config = dict(
    model='GAN',
    generator_activation='mish',
    generator_widths=[64, 128, 128, 128],
    discriminator_widths=[48, 80, 144, 256],
    init='kaiming_normal',
    residual_init='none',
    beta1=0.5,
    shampoo_beta=0.95,
    weight_decay=0.01,
    adamw_weight_decay_other_params=0.05,
)
Rows from block 6 of the discriminator of a small GAN, named by matrix and row number. Rows with one number belong to one channel. Each number is 128 + 24 x the weight over its row's rms, rounded and kept within 0 to 255. All counts start at 0. Numbers have three digits each. After the name is the row's rms in percent of the matrix's.
Before each channel's rows are labels from the 100 images, of 14848, where the channel reaches its highest value: "strongest on" is what is common among them. Only what is clearly more common there than usual is listed. The data: microscope photos of single blood and bone marrow cells.
# convs0: first 3x3 conv (discriminator.blocks.6.convs.0.weight, 144x144x3x3, standardized in use, each kernel summed), inputs 0-143
# convs1: second 3x3 conv (discriminator.blocks.6.convs.1.weight, 144x144x3x3, standardized in use, transposed, each kernel summed), outputs 0-143

strongest on: smear: peripheral blood; cell type: segmented neutrophil
convs0.43 110:174167097119127132100103129157125115111170122158124164133165150124175091116132135132096140160125108110107105108165147138135182111166097154133101136142079128094090133127133088109116115122116147110151167116138162111116122171118140099143114106084154108163133145162128118174121130140121107088111117160080113086132126151138125144165131092120095103134138116098148113124159130137158135124182136129123087107095131162132166124119084123131118
convs1.43 107:122134130126150155109106151129046116158153149147115121140148077106132107152126159165140113146182122102098122142153093108154151153125103131136123121091105172126116164104135137117115130162122121105111128144116136087114151140113155115160147115149173123130137108134132147141141111117114107085115102149140093090148095170105102114146161111142138113113129096098130176119131132128100127126105140125147097113082061144147164118122131183080146

strongest on: cell type: promyelocyte
convs0.49 108:128156117123089116141148151109084115174135102147133143130122130147121147152112116116104138119140194128116141131148110106106152141129130107113154123124122124129143130161111123121166090113145154138146107107114134159113119107122146140162149100180099126108152087114130110107212118094088154140128135129115163099135102120109116115083132152190148125121140127150140136085123155126144150130102082087099144122091137129131130202110131074121166
convs1.49 101:121104157101101111146127124090112164149150148125130150124092133107103153134155139142096155131088148117117129122146102132097118095142121115111165083128123121108187120140108084109139108105164141178131117112150148162116084119129153111128106115149133061104117104122161107118128115130138140136148160141078138096135101104079133134052140146165111155134098109124127092139093128179099114160100101120118159116133118149123106114122108105090139

strongest on: smear: peripheral blood
convs0.68 097:159131146144148118157097133150129126158090169122117125101108101099111192124124079147112120141151167137142130125075123149096089100106133140155122145096129090108118149147119071159128150114131075141118131137120167086117089116164149117128119185181123157101077139105114153139086127144136128149116140124152122190141145111162104133121134170106164171150123130163139139096102150143123122123130102125123132111117131101108130126118135148126127
convs1.68 090:115147127090179107137143113164150100131113133130104134150114101111080184113136085091133174130159158146151112127099167158118175114101139126184151120089154160143100118151115116103122121077110110133107136096145134135139095140146147157148145131117131167114133146114128142101105160123123159149103126107145093148153157145162138170133115125109147143151103110098127084104109146131097144156099102077105126110130106096158134151149170111125135

strongest on: cell type: blast
convs0.73 108:132134099120102142135132161142102126111151135113130159109134131089124131116130167145159108137137119099116120098131140134115052176107125153126110106089167143153102084129119127130140150121177096128131104096103107111098118109120173103128113131102110186137117117128136133182167121121140145141138161134146183104121164166124136109096093146125147122123165130142110143094144071133140147106078165140123107141130145132129161088129175147169116
convs1.73 099:133153071128113136135151150118117117124181146130106142134110172103117094120128087123101146101123123115097104105181157120101102167133090136119123099123202146111152115105128134134106144095102091085086125090143124122118138102147153134099138111109135140134141106125132160154147121134090144097156102105127179106139129168118127098136134147141110117167165137166110112104157121128149148077105177131110120143156113108109146081144127159156128

strongest on: cell type: promyelocyte
convs0.50 106:129116131098144122134129168122135097154127101165104174121143141134147114139128142075110116161123152104099077123144139146138165157090114093107173143141100127118145151128132141139123141102113149130168102124099132143145153135100144108103142114115115096098163133133129101111084156121133148156137103148142105117100119099129135127104118182175140106137129117155184123123142183078131115137071109092174120145098126095132137115185120125116172
convs1.50 110:126131108154129104166116148086156108178202133143122117133130169138143145148130157089120153134136102095137117169141115113095104157099082123085149102162139142101110161132135096125105114127101117135142115104159141130089141122110120132135139132156108109122114100102108098125097125110189141107121168161104090108109166122164110121115100126194136119112100137145152155114141140157133110123083119109143110072098157130130139139168133122120120

strongest on: cell type: segmented neutrophil; smear: peripheral blood
convs0.33 096:114151129117093125139127123099135119084113120121069138107126153098144116158110127143154140123134120129136120098137119127142089098118123159132114133106161111134081162114117106136142097126160123098149130186115098105130122154147106118115104101108171127174156109168125129180169132118118133118097118133101150157124124108090101145141110100130135064125159090176119116162130105137170098116148155156151152097173109142107133108135059143098136
convs1.33 090:108152077148112117100111150100101158129150110134132104125133119089141126142121090203148113104146072141126107146127138102195143108113104136130081143116132132129139056137141124154167120124135117116097134187115098130129134136099071150142083143136131124141124099118115132169154157140146129135117123133143185120168151113099109102166124133079122101117130120154120139137113159131144102084103147131107098105134122152109140144124096121137123

strongest on: cell type: promyelocyte
convs0.80 095:115178112184130110122142151130082164102144118121151128127133135134160131130112125114133126119138141121159136142145122096079160158208112092123160155134096178143112144125138145120138129139127162171128089173083177105120168175081108138103132126101118142116157134107143121084101148146087128096127127135098143079139098129113104140134137078145130094136094120132104127151142120157126139124109134098122097102105100155108128107122133141134120
convs1.80 094:148169118116122151098144128111125133089089166124136091101138126179157122122121099138165173091126140121112105124163127146121148110176134122106129169114120107115160129145138083101098141129125126159095085110185134130156151128124147106109090091122137094115104127085165101120092154104106120109119125120093122106116107103092129154132182108198126143124113121078110148113120115136119108146154164154143133110120129130124114094085118127093120

strongest on: cell type: segmented neutrophil
convs0.39 090:170141097118148140146128127126144136129115139111109143110128120169117148155124159136127158184123148127136124149123113124148082138085165182141147085147151150120122137141142136119096175170127115071101116118103120135137122090136128134168110113153109215152089139142110179149138120115168125120139117146170125147129142110129110134134102131121084109114209131121140108117096110119103142129118131125134119148096096148182130112094111139117110
convs1.39 102:132151121110178126145140111119119131109108132082137119119094145111120154130086155155117103126096148137148117132127112123103106117151110106115141055129175126124114094087089125116135133112123144106121140145120144122124098101109091135099113104121143145139153140122106124107166155128105102115137136111176158193190134107139100112145110135111121171118162136140146128071134101161136140121074181139115109192107122128182113140116123117099133

strongest on: cell type: artefact
convs0.121 114:094144108158138165123128185129106118130115105137149130119132092136142127111127142081142141115141111145081134078108118117146070173125131126134120170100114132116144088099078121149156126152130134141167126121102139144135145123108131098168094104104109104126123121157076113139192117124107130169141093121138163097160119183108121103136140129106134129104127114152080104104135114122118167131124126138148123172111128113093134132146156116199109
convs1.121 116:105118168150145114101134156141118134147128103120152123130121137133117118110104107070106156150121133134129121140179152129080099139136118114133153158131145169129177096134131101153092113157164133111112128115144135141126199126098138124153124131108080114124170125147111113164134135124073149130157115150125161100078134174159135138102171170123124081136130138124125154121131123124184172094137137119151147144109122140121129098136144089193141

strongest on: cell type: blast
convs0.70 082:155123113143133154170130108129063125090143078115134170133071131124123123134094149114125118134137148092110144138135180099139110175120097128102149091148129110156153121116123123113117098135135129137145101132161125121109120137136142108100109096126119144107121115137137158144116110131136168154120118179150147142134151135113162099111132117135092045130163121174137108130084142136117130070132137141131152183117116144096173149127182111130103
convs1.70 084:133141176156135131139116147114130146116136125135136122156139147128115163102105115145134087110119114105111089103136152126103127157173148137098183107140134120141129092137085138098111130133093150128120104165150135107137138136156129152122132116115122147129119094129142136144082119122121134105121138157144204131114168094130107112102131161166097092087174123183077123162153129114167117064128169146114161129112098148113108116096105103092102

strongest on: smear: peripheral blood
convs0.135 081:141129162122136121181091089143103233165100112119106132115129155168117123103109108137122130124131085127104119138082107137163114102134107112131133122119150114125172145127106111108114107138123114153090140091121153116119135119164111129137148185173125167099125089110145133130111136149112159155079130164091147133122174134126147119114148140099130120112124137114119133131140142160126109099130109151171121132129086116090161123158102113117172
convs1.135 089:121139124117141152151118113184136174108148135129133139129126151130101129106107139106128120098114070154153136112105095134114161129118115107134140121085150118064093172159139126128108124096140120144159102103130144089134123144161158167133150154125115106111142077116106157095130157138100150120120146125125098169093187112099141157124121103144091142133132114121107187104117113121101097159068135122111111094133136096120135130135127124060120

strongest on: cell type: lymphocyte
convs0.3 102:107084114102105160156110113139132112150120105078142127150110187077132108097138159124127123109135123092105112107113166151105091105109113114138116115116176138167113128133108097158104113150136086138144091138154133093119110154153155139133124109159129091105141100123118129195169137157099117135141138137155165154112150171149129113097114121135139088113157137157127120116137117127116140076107133127170147110166143087112157117114173140157154
convs1.3 098:108148143161093153171117115202143121116159085113146128139122130096111126072119104143130109103166143103144104113131117153132104108145115125126094088123149152135123097113137119149096130130141124122112092127137129116092102130141152160103152136137163106149127097127137123153130133141091151154141134089139170121134130163111103088142122143118145110128142141177086129097148162076170099114111192124122162153170122093107147125149093163159117

strongest on: cell type: segmented neutrophil
convs0.77 080:090120157128095124108121142100085092114129181130157156098131138093174109172150119157149134095124083169112137110129156151122105105124101123098107103099152113092129124116155157152134152132120144144170170151091132128155134134157125135115114147098128126123143143145094139120154130165114122193101118104117179144119106171119081106123125135109143167121086102141121162141145125143128105122150131144094146122094157148065101107129139109131141
convs1.77 080:091125164146115150107160132133112116155075143122135140108141119123143113113132134118158118138140148158158122112136151119138108089108131128132143113141132127131131132143115147136185138130133132090190150125118082146135152104154173128113101114090184131123190145152132176143077109134111122169136141095086165140107091171101110142166110163123139152135146132116164138156154086157145138116152134132164131119124143117115117104161173147138187

strongest on: cell type: segmented neutrophil; smear: peripheral blood
convs0.10 082:138143128172117121112109080115099155130140137072129103135133124108130137178120103121117101103140141149181127125114131140116107129161105149138151133107200168103141114132124121095153115142173111150148142155120144100107109110153143131095148153119102110088103104144104143095113107183100152108077164118141148159141133100112144152137132082096122146121105125166147148141142138119112121123130198146111089106100105132086172146128114125129115
convs1.10 087:114102122112084176123127120081142129119150114103109135148114110114107127191165136130128124098116160179161125087139125088111164145116124145152116141073143090108135095091139105109170133127153125124125100143149149113108154121138107142082099152082132122135115114099088147096097115131092145078125157128125194145118147080080131114145097108126130131123125118130175119156136114126158104121152151135095098081142130134128119140121143133121138

strongest on: cell type: erythroblast
convs0.53 111:147150143133137105130098106143090178119145154133133081108135147131128159072129144092132126116154148146117097117145140136114148123132093104129182112127110116139145200176118109152114105135126162133101117119147151133175121176123121141129120138139105081139137099091132125099101144135076145155151142096104147173131100100176173146097158144146152136119085119133122095153153125111126158136145128119122107131144140125125153084145148163124080
convs1.53 096:136118168106124137111142123156091128128118139120103119097120194146162129094123092086127112130133133112126115136149136144114119151126105116130140077105099074077168156147122113141103128191151138163130100160181136108139141138126144164126151127119152075140128096105135108111121119123081112131127135149121094116115157161143155136160119097126116106109101137089144111125089135085143129148160124143104154128167157150112106117117128132103054

strongest on: cell type: lymphocyte
convs0.116 083:164116130126150137078138123116120126132113151099136098124101138140123134152114139097196139159113126136065187140147140109151122121204151114125131190109131164115103132123147132085102106135158108141130138149121144177124137142131127118147132110120092122129100148142086141149106148155134163125146121155115152099091180144095116109124139147112110138140119144104104159135123102099095129093142158141139102142101118115118103089101136075173138
convs1.116 078:092137172140155135090134150143162153118095107083106135154109133081096181115137143155113117145107118136110144136108093127138100117158127103145133129124182103100127132088136126112103139114163095154153079155102144117147100146161116145154144160142098149122135121119130140169114100106147095134113094165086133115134135075175116091073126154111105167146134125142109144083146113124108137108125138145149142101115109122097120119107111122176159

strongest on: cell type: segmented neutrophil
convs0.0 120:150120159095134114111103104103104112116106116138149131149146137103117120123109146215146112132148092137074111117108136140195146130129108108139115169123104136142120110113134160156135158121130134137115191110106130124141104103083120113164122128108116131145117120135111127141161114112205090148139105123148113123112161184129100124115094148073120101105174126139155143125131138093134145082116112125144135110107108105133135169170137158129136
convs1.0 121:127160111193120098125138152158143148106105116140115145136158102118129136150109144115145103129120090098123113131127111094133125160125085135154104114135132196074106146111121189117098141129120133152141157119121132115111140111119101134116165156154126135126134100157126156162117128115193121129142121095122135118113157150161119127144108115090118111177147132177152160099128146137081171126075095117137114172107130126121152135183121123173119

strongest on: cell type: lymphocyte
convs0.13 097:138136132121156188105181107120138120088120088081136104102127148156070127125098134144090115115133103122128121121131091156155085092196153116134096133147107133109141135109157138117140111133148096130114120147147134139109113160159141150161172107136108116129168158101153160161163150073128165132134145114115134109139116122139108126098132188106104145114106159130124152089135122124092125124113143134147112141161117103136141097096132172160133
convs1.13 104:121179131142156162123164154126112121123152103095143075122118136155077111110105137135102134111135090076120114132147108153151109119144178131112114108135115154140120122178133141107136093108143107133138139186136104100139154093148104116128146099120137134179095116144169124110162106123112152093123094102094150127130128118127123133154153140109122133131138154116073137113180136130116163096104129121130121115213124139133139121118132153063135

strongest on: cell type: segmented neutrophil
convs0.32 103:166147096095172110120097089121155113130087121096123166100160138131157131132122130151177129153108101149103101109107157153128144106105125124075128128130113112115136128166161164066086158146124137136122142136140162114131202146115150140147109097104158178141149194103105130132125137117139103154120129121145128117137162123123095143136126119122108108136092128109168132100132142149161117110140123167149080131120121113119108097117149101110170
convs1.32 104:117138147094177150110115147117125121114125086108179104128133145142158185113104109139133102142099112137080071107143123158119149103104107122102142133148106151072121138127147130103093140148130121129110121109156161115142143156130163128134117100136134174112154127128098129131140134113141132163088114157164116130094119165125090157095136149173107105107093122132145120092121102130107154143136156141144071073117101085122134099079141145111154