python train.py --loss="hinge" --generator_activation="mish" --generator_block="plain" --generator_attention=false --consistency_weight=10 --shampoo_beta=0.95 --one_sided=false
Rows from block 7 of the discriminator of a small GAN, named by matrix and row number. Rows with one number belong to one channel. Each number is 50 + 12 x the weight over its row's rms, rounded and kept within 0 to 99. All counts start at 0. After the name is the row's rms in percent of the matrix's.
After each channel's rows are labels from the 100 images, of 14848, where the channel reaches its highest value: "strongest on" is what is common among them. Only what is clearly more common there than usual is listed. The data: microscope photos of single blood and bone marrow cells.
# convs0: first 3x3 conv (discriminator.blocks.7.convs.0.weight, 144x144x3x3, standardized in use, each kernel summed), inputs 72-143
# convs1: second 3x3 conv (discriminator.blocks.7.convs.1.weight, 144x144x3x3, standardized in use, transposed, each kernel summed), outputs 72-143

convs0.7 112:58 30 45 36 58 29 40 43 43 37 47 48 40 50 48 57 37 44 57 46 72 37 52 42 46 48 43 37 71 62 55 69 21 52 42 49 47 46 46 35 42 30 51 69 60 61 58 60 61 56 52 53 36 43 31 47 55 61 30 53 62 46 46 65 64 53 26 46 44 38 40 60
convs1.7 110:43 64 58 46 37 47 47 34 29 41 61 64 57 55 39 59 61 50 57 58 47 32 53 41 37 57 60 37 90 53 63 67 38 57 40 40 59 55 38 52 38 35 51 57 49 39 55 51 25 52 62 44 66 49 41 52 76 54 46 36 48 45 55 64 74 67 41 19 50 53 28 61
strongest on: cell type: segmented neutrophil

convs0.64 105:38 60 37 67 39 57 57 54 60 45 55 59 54 40 60 64 69 60 77 28 62 33 50 45 47 50 38 63 70 30 54 58 63 23 59 59 40 32 61 46 56 57 43 58 49 50 42 58 26 56 33 43 62 67 45 33 40 45 47 42 53 39 49 29 65 51 52 53 42 45 59 67
convs1.64 112:40 37 45 23 54 42 36 53 74 37 46 54 57 60 64 58 71 32 54 37 45 68 41 55 76 50 36 47 53 49 73 40 38 30 47 38 45 37 73 51 55 61 42 55 56 61 49 60 56 33 63 58 20 59 59 35 35 54 59 55 58 49 41 33 59 51 49 59 52 47 70 56
strongest on: cell type: lymphocyte

convs0.79 129:55 50 39 32 57 36 53 52 38 43 53 41 54 59 55 40 60 70 45 47 41 70 53 68 49 41 50 52 57 47 45 67 83 76 51 56 59 34 69 47 55 42 65 61 46 82 51 49 31 52 49 44 54 51 22 44 51 50 52 51 74 48 56 21 58 57 44 72 55 38 82 55
convs1.79 126:83 44 63 36 51 44 72 47 54 59 46 48 45 46 59 51 52 59 29 40 76 51 56 50 65 57 58 39 68 58 48 51 26 57 57 48 64 57 40 46 58 27 67 77 60 84 45 65 43 49 60 40 51 73 29 46 53 42 42 59 67 53 43 52 34 54 49 77 50 53 61 54
strongest on: cell type: segmented neutrophil

convs0.60 111:40 46 44 60 55 48 53 55 40 62 60 30 46 57 43 43 53 53 85 49 42 33 33 59 52 63 30 70 52 37 36 48 76 63 76 18 43 40 35 50 54 44 51 41 53 44 40 48 58 44 63 52 45 57 59 47 43 39 56 61 53 54 46 41 52 54 89 47 52 43 54 56
convs1.60 118:60 52 48 62 48 62 34 62 45 62 58 33 68 76 48 28 45 56 60 41 44 55 46 75 65 59 39 28 41 41 41 46 32 65 56 26 55 35 40 44 42 50 48 53 34 52 43 67 52 58 53 47 62 46 50 56 44 37 63 88 67 56 76 61 61 51 57 43 58 45 74 40
strongest on: cell type: lymphocyte

convs0.40 099:49 40 59 42 43 58 47 63 67 34 52 47 27 55 30 62 38 31 49 61 46 44 47 53 57 47 22 74 32 68 47 47 44 52 64 44 51 59 34 55 52 68 72 48 41 63 35 49 60 58 20 59 48 29 52 38 45 50 29 54 45 40 63 65 55 38 79 21 62 50 62 45
convs1.40 093:52 35 37 34 62 45 55 47 42 62 55 49 60 80 39 45 55 35 34 59 58 47 43 53 40 53 35 71 35 57 50 43 37 27 55 54 57 62 20 54 76 52 59 60 45 67 58 35 52 44 44 64 45 49 41 57 36 33 41 62 57 52 60 54 58 44 47 39 45 24 58 63
strongest on: cell type: lymphocyte

convs0.139 105:48 58 58 33 70 43 66 66 54 37 67 47 40 48 36 50 61 50 65 56 38 57 32 47 31 66 44 56 38 50 45 47 41 51 53 58 57 49 59 36 41 55 36 31 57 23 39 43 71 62 47 49 63 43 62 59 53 64 50 54 23 54 64 47 46 39 64 52 59 67 34 43
convs1.139 105:37 49 55 63 47 39 37 43 40 42 56 40 63 48 28 46 42 14 76 73 38 43 44 47 30 56 28 68 47 65 43 80 41 43 57 68 61 29 65 55 41 65 24 40 51 05 43 58 47 62 50 53 71 49 53 49 45 43 53 37 35 51 65 60 59 38 74 43 61 43 41 49
strongest on: smear: peripheral blood

convs0.93 100:35 53 47 58 46 32 71 50 29 67 36 40 44 55 74 68 38 44 70 48 60 36 44 47 61 62 37 66 45 49 66 46 54 33 69 62 46 48 32 61 62 49 30 77 43 60 44 43 47 57 43 56 46 45 67 33 40 50 44 36 46 52 41 50 63 62 71 45 55 48 35 60
convs1.93 106:38 45 50 52 39 47 93 63 68 63 39 59 51 17 73 58 37 45 58 48 50 50 55 38 71 64 43 58 40 51 71 33 50 26 59 54 34 49 40 54 45 43 45 59 60 40 59 44 51 28 47 53 56 48 54 38 46 67 47 49 46 68 35 49 54 41 63 64 63 62 37 55
strongest on: cell type: artefact

convs0.61 079:47 62 42 58 71 45 34 37 44 55 58 42 69 73 22 49 42 49 33 47 38 65 53 64 47 57 56 60 50 35 49 54 27 54 40 48 71 50 48 49 41 57 53 52 59 21 49 77 34 37 57 52 73 40 47 46 60 63 53 37 61 78 72 50 40 36 50 59 44 76 55 11
convs1.61 081:52 40 32 57 44 36 35 43 51 40 56 40 41 71 39 62 53 28 39 65 56 42 37 37 36 69 44 51 49 45 42 39 54 55 35 66 37 46 44 55 53 66 42 36 61 41 18 43 57 44 53 30 55 36 51 44 61 76 37 41 38 55 56 31 48 41 35 59 39 30 46 46
strongest on: smear: peripheral blood

convs0.90 135:48 65 35 38 46 72 56 38 31 58 58 58 53 39 68 63 54 61 51 49 59 36 67 57 54 42 51 56 32 52 79 50 77 48 54 49 32 42 35 51 47 41 51 57 28 47 50 48 38 34 59 49 64 63 41 64 44 50 58 52 42 53 35 65 44 51 64 42 41 61 38 49
convs1.90 130:49 51 31 62 44 75 58 42 81 48 47 27 49 35 60 41 49 48 33 74 37 60 36 38 57 37 65 63 51 38 68 44 56 48 48 18 40 55 63 41 44 47 47 39 26 40 61 56 24 30 61 58 51 57 52 31 33 60 53 44 63 37 49 55 64 47 41 40 42 54 52 45
strongest on: cell type: segmented neutrophil; smear: peripheral blood

convs0.84 081:56 38 58 59 52 47 47 35 46 65 43 62 57 66 64 69 61 92 67 56 47 48 42 60 37 43 74 52 57 38 42 43 18 37 43 52 51 66 53 50 36 26 57 71 57 54 44 38 70 67 41 48 45 51 44 36 43 47 61 48 65 31 39 80 54 52 54 47 42 55 49 56
convs1.84 088:76 46 46 57 59 69 52 44 38 49 55 73 51 54 68 51 46 74 73 49 58 41 45 53 35 55 72 50 61 41 80 46 33 28 53 55 37 68 49 40 49 54 33 67 50 38 32 44 53 80 49 65 69 56 37 54 56 39 55 47 30 44 39 64 56 60 68 55 29 50 33 60
strongest on: cell type: segmented neutrophil

convs0.10 094:30 57 43 66 56 40 49 83 49 56 53 49 40 57 64 42 67 45 58 46 49 44 83 48 38 51 35 59 75 33 46 59 64 37 78 53 40 39 54 53 51 59 45 50 49 50 35 39 47 72 41 50 73 58 43 35 56 63 48 53 50 55 58 30 32 40 30 42 59 49 49 58
convs1.10 096:24 68 66 61 47 41 36 68 35 60 66 62 52 43 64 61 70 38 67 40 34 35 62 37 60 45 37 46 81 43 70 45 55 42 49 58 40 50 48 37 44 68 49 56 45 43 54 34 42 56 39 41 65 50 41 38 42 47 46 49 32 71 49 37 59 40 48 53 52 54 35 54
strongest on: cell type: lymphocyte

convs0.80 084:46 52 95 52 52 60 42 68 56 69 45 26 59 51 65 40 60 42 74 53 56 28 46 61 37 66 34 39 68 62 38 31 54 46 44 48 42 44 53 44 50 75 48 42 55 38 39 54 60 78 36 43 63 54 32 49 41 78 33 48 38 76 40 40 70 71 34 52 38 49 54 46
convs1.80 080:20 65 76 61 57 61 37 70 39 62 37 43 66 55 43 42 38 56 55 23 50 29 62 55 40 55 40 50 63 61 28 46 51 50 59 46 51 21 63 39 36 54 60 50 26 39 52 47 42 61 62 57 73 48 49 59 64 52 37 42 54 67 53 47 66 55 52 53 48 46 43 41
strongest on: cell type: lymphocyte

convs0.50 115:68 45 48 50 43 50 55 21 37 56 81 43 51 53 38 37 59 21 32 42 52 59 41 54 42 43 58 83 38 40 41 51 34 60 54 60 53 37 47 47 56 49 58 43 50 36 51 40 49 48 60 41 52 37 42 64 43 46 66 40 47 26 55 65 46 41 63 68 55 59 43 62
convs1.50 101:55 45 49 63 43 53 38 54 58 49 80 40 48 63 36 45 46 38 53 59 68 52 51 62 46 52 48 74 43 49 66 31 48 67 59 28 46 52 53 46 51 67 51 40 59 78 54 56 51 41 51 55 25 51 41 79 54 59 54 30 22 33 40 47 43 43 65 42 57 46 63 58
strongest on: cell type: lymphocyte

convs0.51 108:65 63 54 39 53 47 61 43 56 53 42 43 40 51 39 34 48 67 45 52 42 39 69 37 35 73 63 32 49 35 42 72 44 71 64 56 37 50 45 39 64 69 41 29 31 32 48 61 44 52 40 63 38 46 49 33 72 45 44 42 49 54 48 42 53 98 66 55 77 54 49 53
convs1.51 109:99 45 39 66 63 49 41 37 41 71 60 62 53 49 51 55 38 57 42 64 29 60 60 27 70 53 55 51 51 56 39 29 50 55 42 24 76 33 25 49 61 62 45 39 32 59 30 54 56 53 41 49 62 58 52 41 57 54 62 52 53 79 49 42 47 55 33 57 51 68 56 40
strongest on: cell type: artefact

convs0.97 086:69 59 42 49 33 55 70 35 52 45 35 44 62 62 62 37 75 49 55 42 42 47 70 46 40 38 68 64 66 51 39 52 91 38 46 37 50 55 43 42 41 67 47 40 52 64 33 46 39 50 42 48 35 53 64 50 51 49 57 48 74 48 48 33 47 63 31 59 42 42 90 61
convs1.97 092:54 50 55 47 57 62 74 45 47 43 52 59 69 49 74 26 53 32 33 60 50 58 42 64 53 41 67 59 43 47 37 38 53 42 41 43 69 57 49 47 33 50 62 59 65 59 28 56 37 68 58 42 44 67 52 34 48 61 68 42 59 31 36 50 44 39 16 36 49 43 73 47
strongest on: cell type: segmented neutrophil

convs0.120 079:60 43 39 41 46 56 45 29 46 60 21 55 47 82 63 45 45 71 37 61 49 53 30 48 49 57 60 49 47 64 52 54 57 47 45 57 50 42 59 37 68 62 54 55 44 64 45 36 59 52 63 59 33 56 49 24 71 67 48 46 78 42 41 35 55 83 41 44 63 50 51 50
convs1.120 088:54 48 47 53 44 42 65 41 36 56 53 66 45 23 65 49 39 68 54 53 54 60 49 49 56 59 77 48 54 49 59 58 63 56 61 49 59 35 34 23 51 21 40 68 42 69 66 43 60 56 66 59 52 59 35 49 76 42 52 58 43 44 48 45 62 71 72 41 59 73 53 35
strongest on: cell type: segmented neutrophil; smear: peripheral blood

convs0.110 099:45 36 38 46 45 25 50 40 61 47 37 59 47 50 44 57 45 32 51 49 73 27 49 55 37 54 38 63 64 57 54 31 42 57 43 55 38 74 34 64 42 54 47 60 40 68 39 38 70 59 39 66 23 41 43 59 76 37 26 33 41 43 49 43 32 57 51 45 64 45 43 42
convs1.110 105:28 31 55 62 42 50 40 54 35 71 39 53 37 47 42 60 49 66 39 64 75 00 58 63 38 52 45 38 64 49 54 44 38 52 47 37 46 65 38 56 55 49 64 39 47 38 41 30 78 53 51 44 53 51 51 85 59 46 52 52 50 34 35 52 44 49 74 33 34 46 36 49
strongest on: smear: peripheral blood; cell type: lymphocyte

convs0.11 085:53 50 40 64 43 53 47 58 51 42 70 39 58 45 66 41 37 41 50 47 56 42 50 53 38 54 62 51 47 44 50 46 45 17 48 57 58 61 85 37 62 51 55 43 41 56 33 64 30 42 41 80 40 51 55 47 35 46 73 53 55 57 27 64 58 45 49 60 36 55 42 64
convs1.11 096:67 37 51 34 25 32 45 57 66 44 63 66 46 36 46 44 42 63 31 56 71 48 68 43 56 46 58 54 40 47 41 39 59 41 48 52 33 65 50 43 63 83 61 47 52 33 58 68 40 32 27 72 46 53 47 58 62 49 44 61 44 52 42 74 50 43 34 60 46 53 78 50
strongest on: cell type: lymphocyte

convs0.35 116:33 32 51 44 46 40 41 57 48 38 41 48 36 62 51 41 49 47 72 64 63 49 68 40 48 72 41 45 50 62 67 59 38 62 40 58 69 56 59 28 47 58 35 59 60 36 32 46 56 64 51 45 28 50 56 40 78 50 43 38 42 52 40 40 26 68 36 72 47 50 62 42
convs1.35 111:72 55 52 58 44 47 31 54 37 61 49 49 40 43 38 43 53 72 54 65 54 31 68 46 42 71 32 61 75 54 70 67 75 65 36 51 83 65 30 41 53 50 43 60 48 45 50 54 60 65 62 46 39 62 50 65 60 60 28 52 56 52 50 57 49 47 54 43 47 46 32 61
strongest on: cell type: artefact

convs0.100 073:62 70 32 64 40 55 62 61 37 31 41 44 63 37 30 65 46 32 41 59 49 58 44 47 45 39 52 48 45 46 36 58 37 49 50 56 60 31 64 26 35 67 57 26 40 50 64 86 31 54 68 52 53 62 59 60 52 52 64 44 40 46 66 46 43 55 70 74 43 61 58 32
convs1.100 093:52 36 45 66 42 49 55 42 49 48 29 78 39 49 49 63 43 28 40 36 58 78 63 46 42 42 70 47 47 71 54 55 36 53 42 50 52 53 44 68 37 48 52 24 58 39 62 74 56 78 39 54 54 53 68 51 34 46 32 46 20 34 42 51 44 50 41 47 54 65 57 29
strongest on: cell type: promyelocyte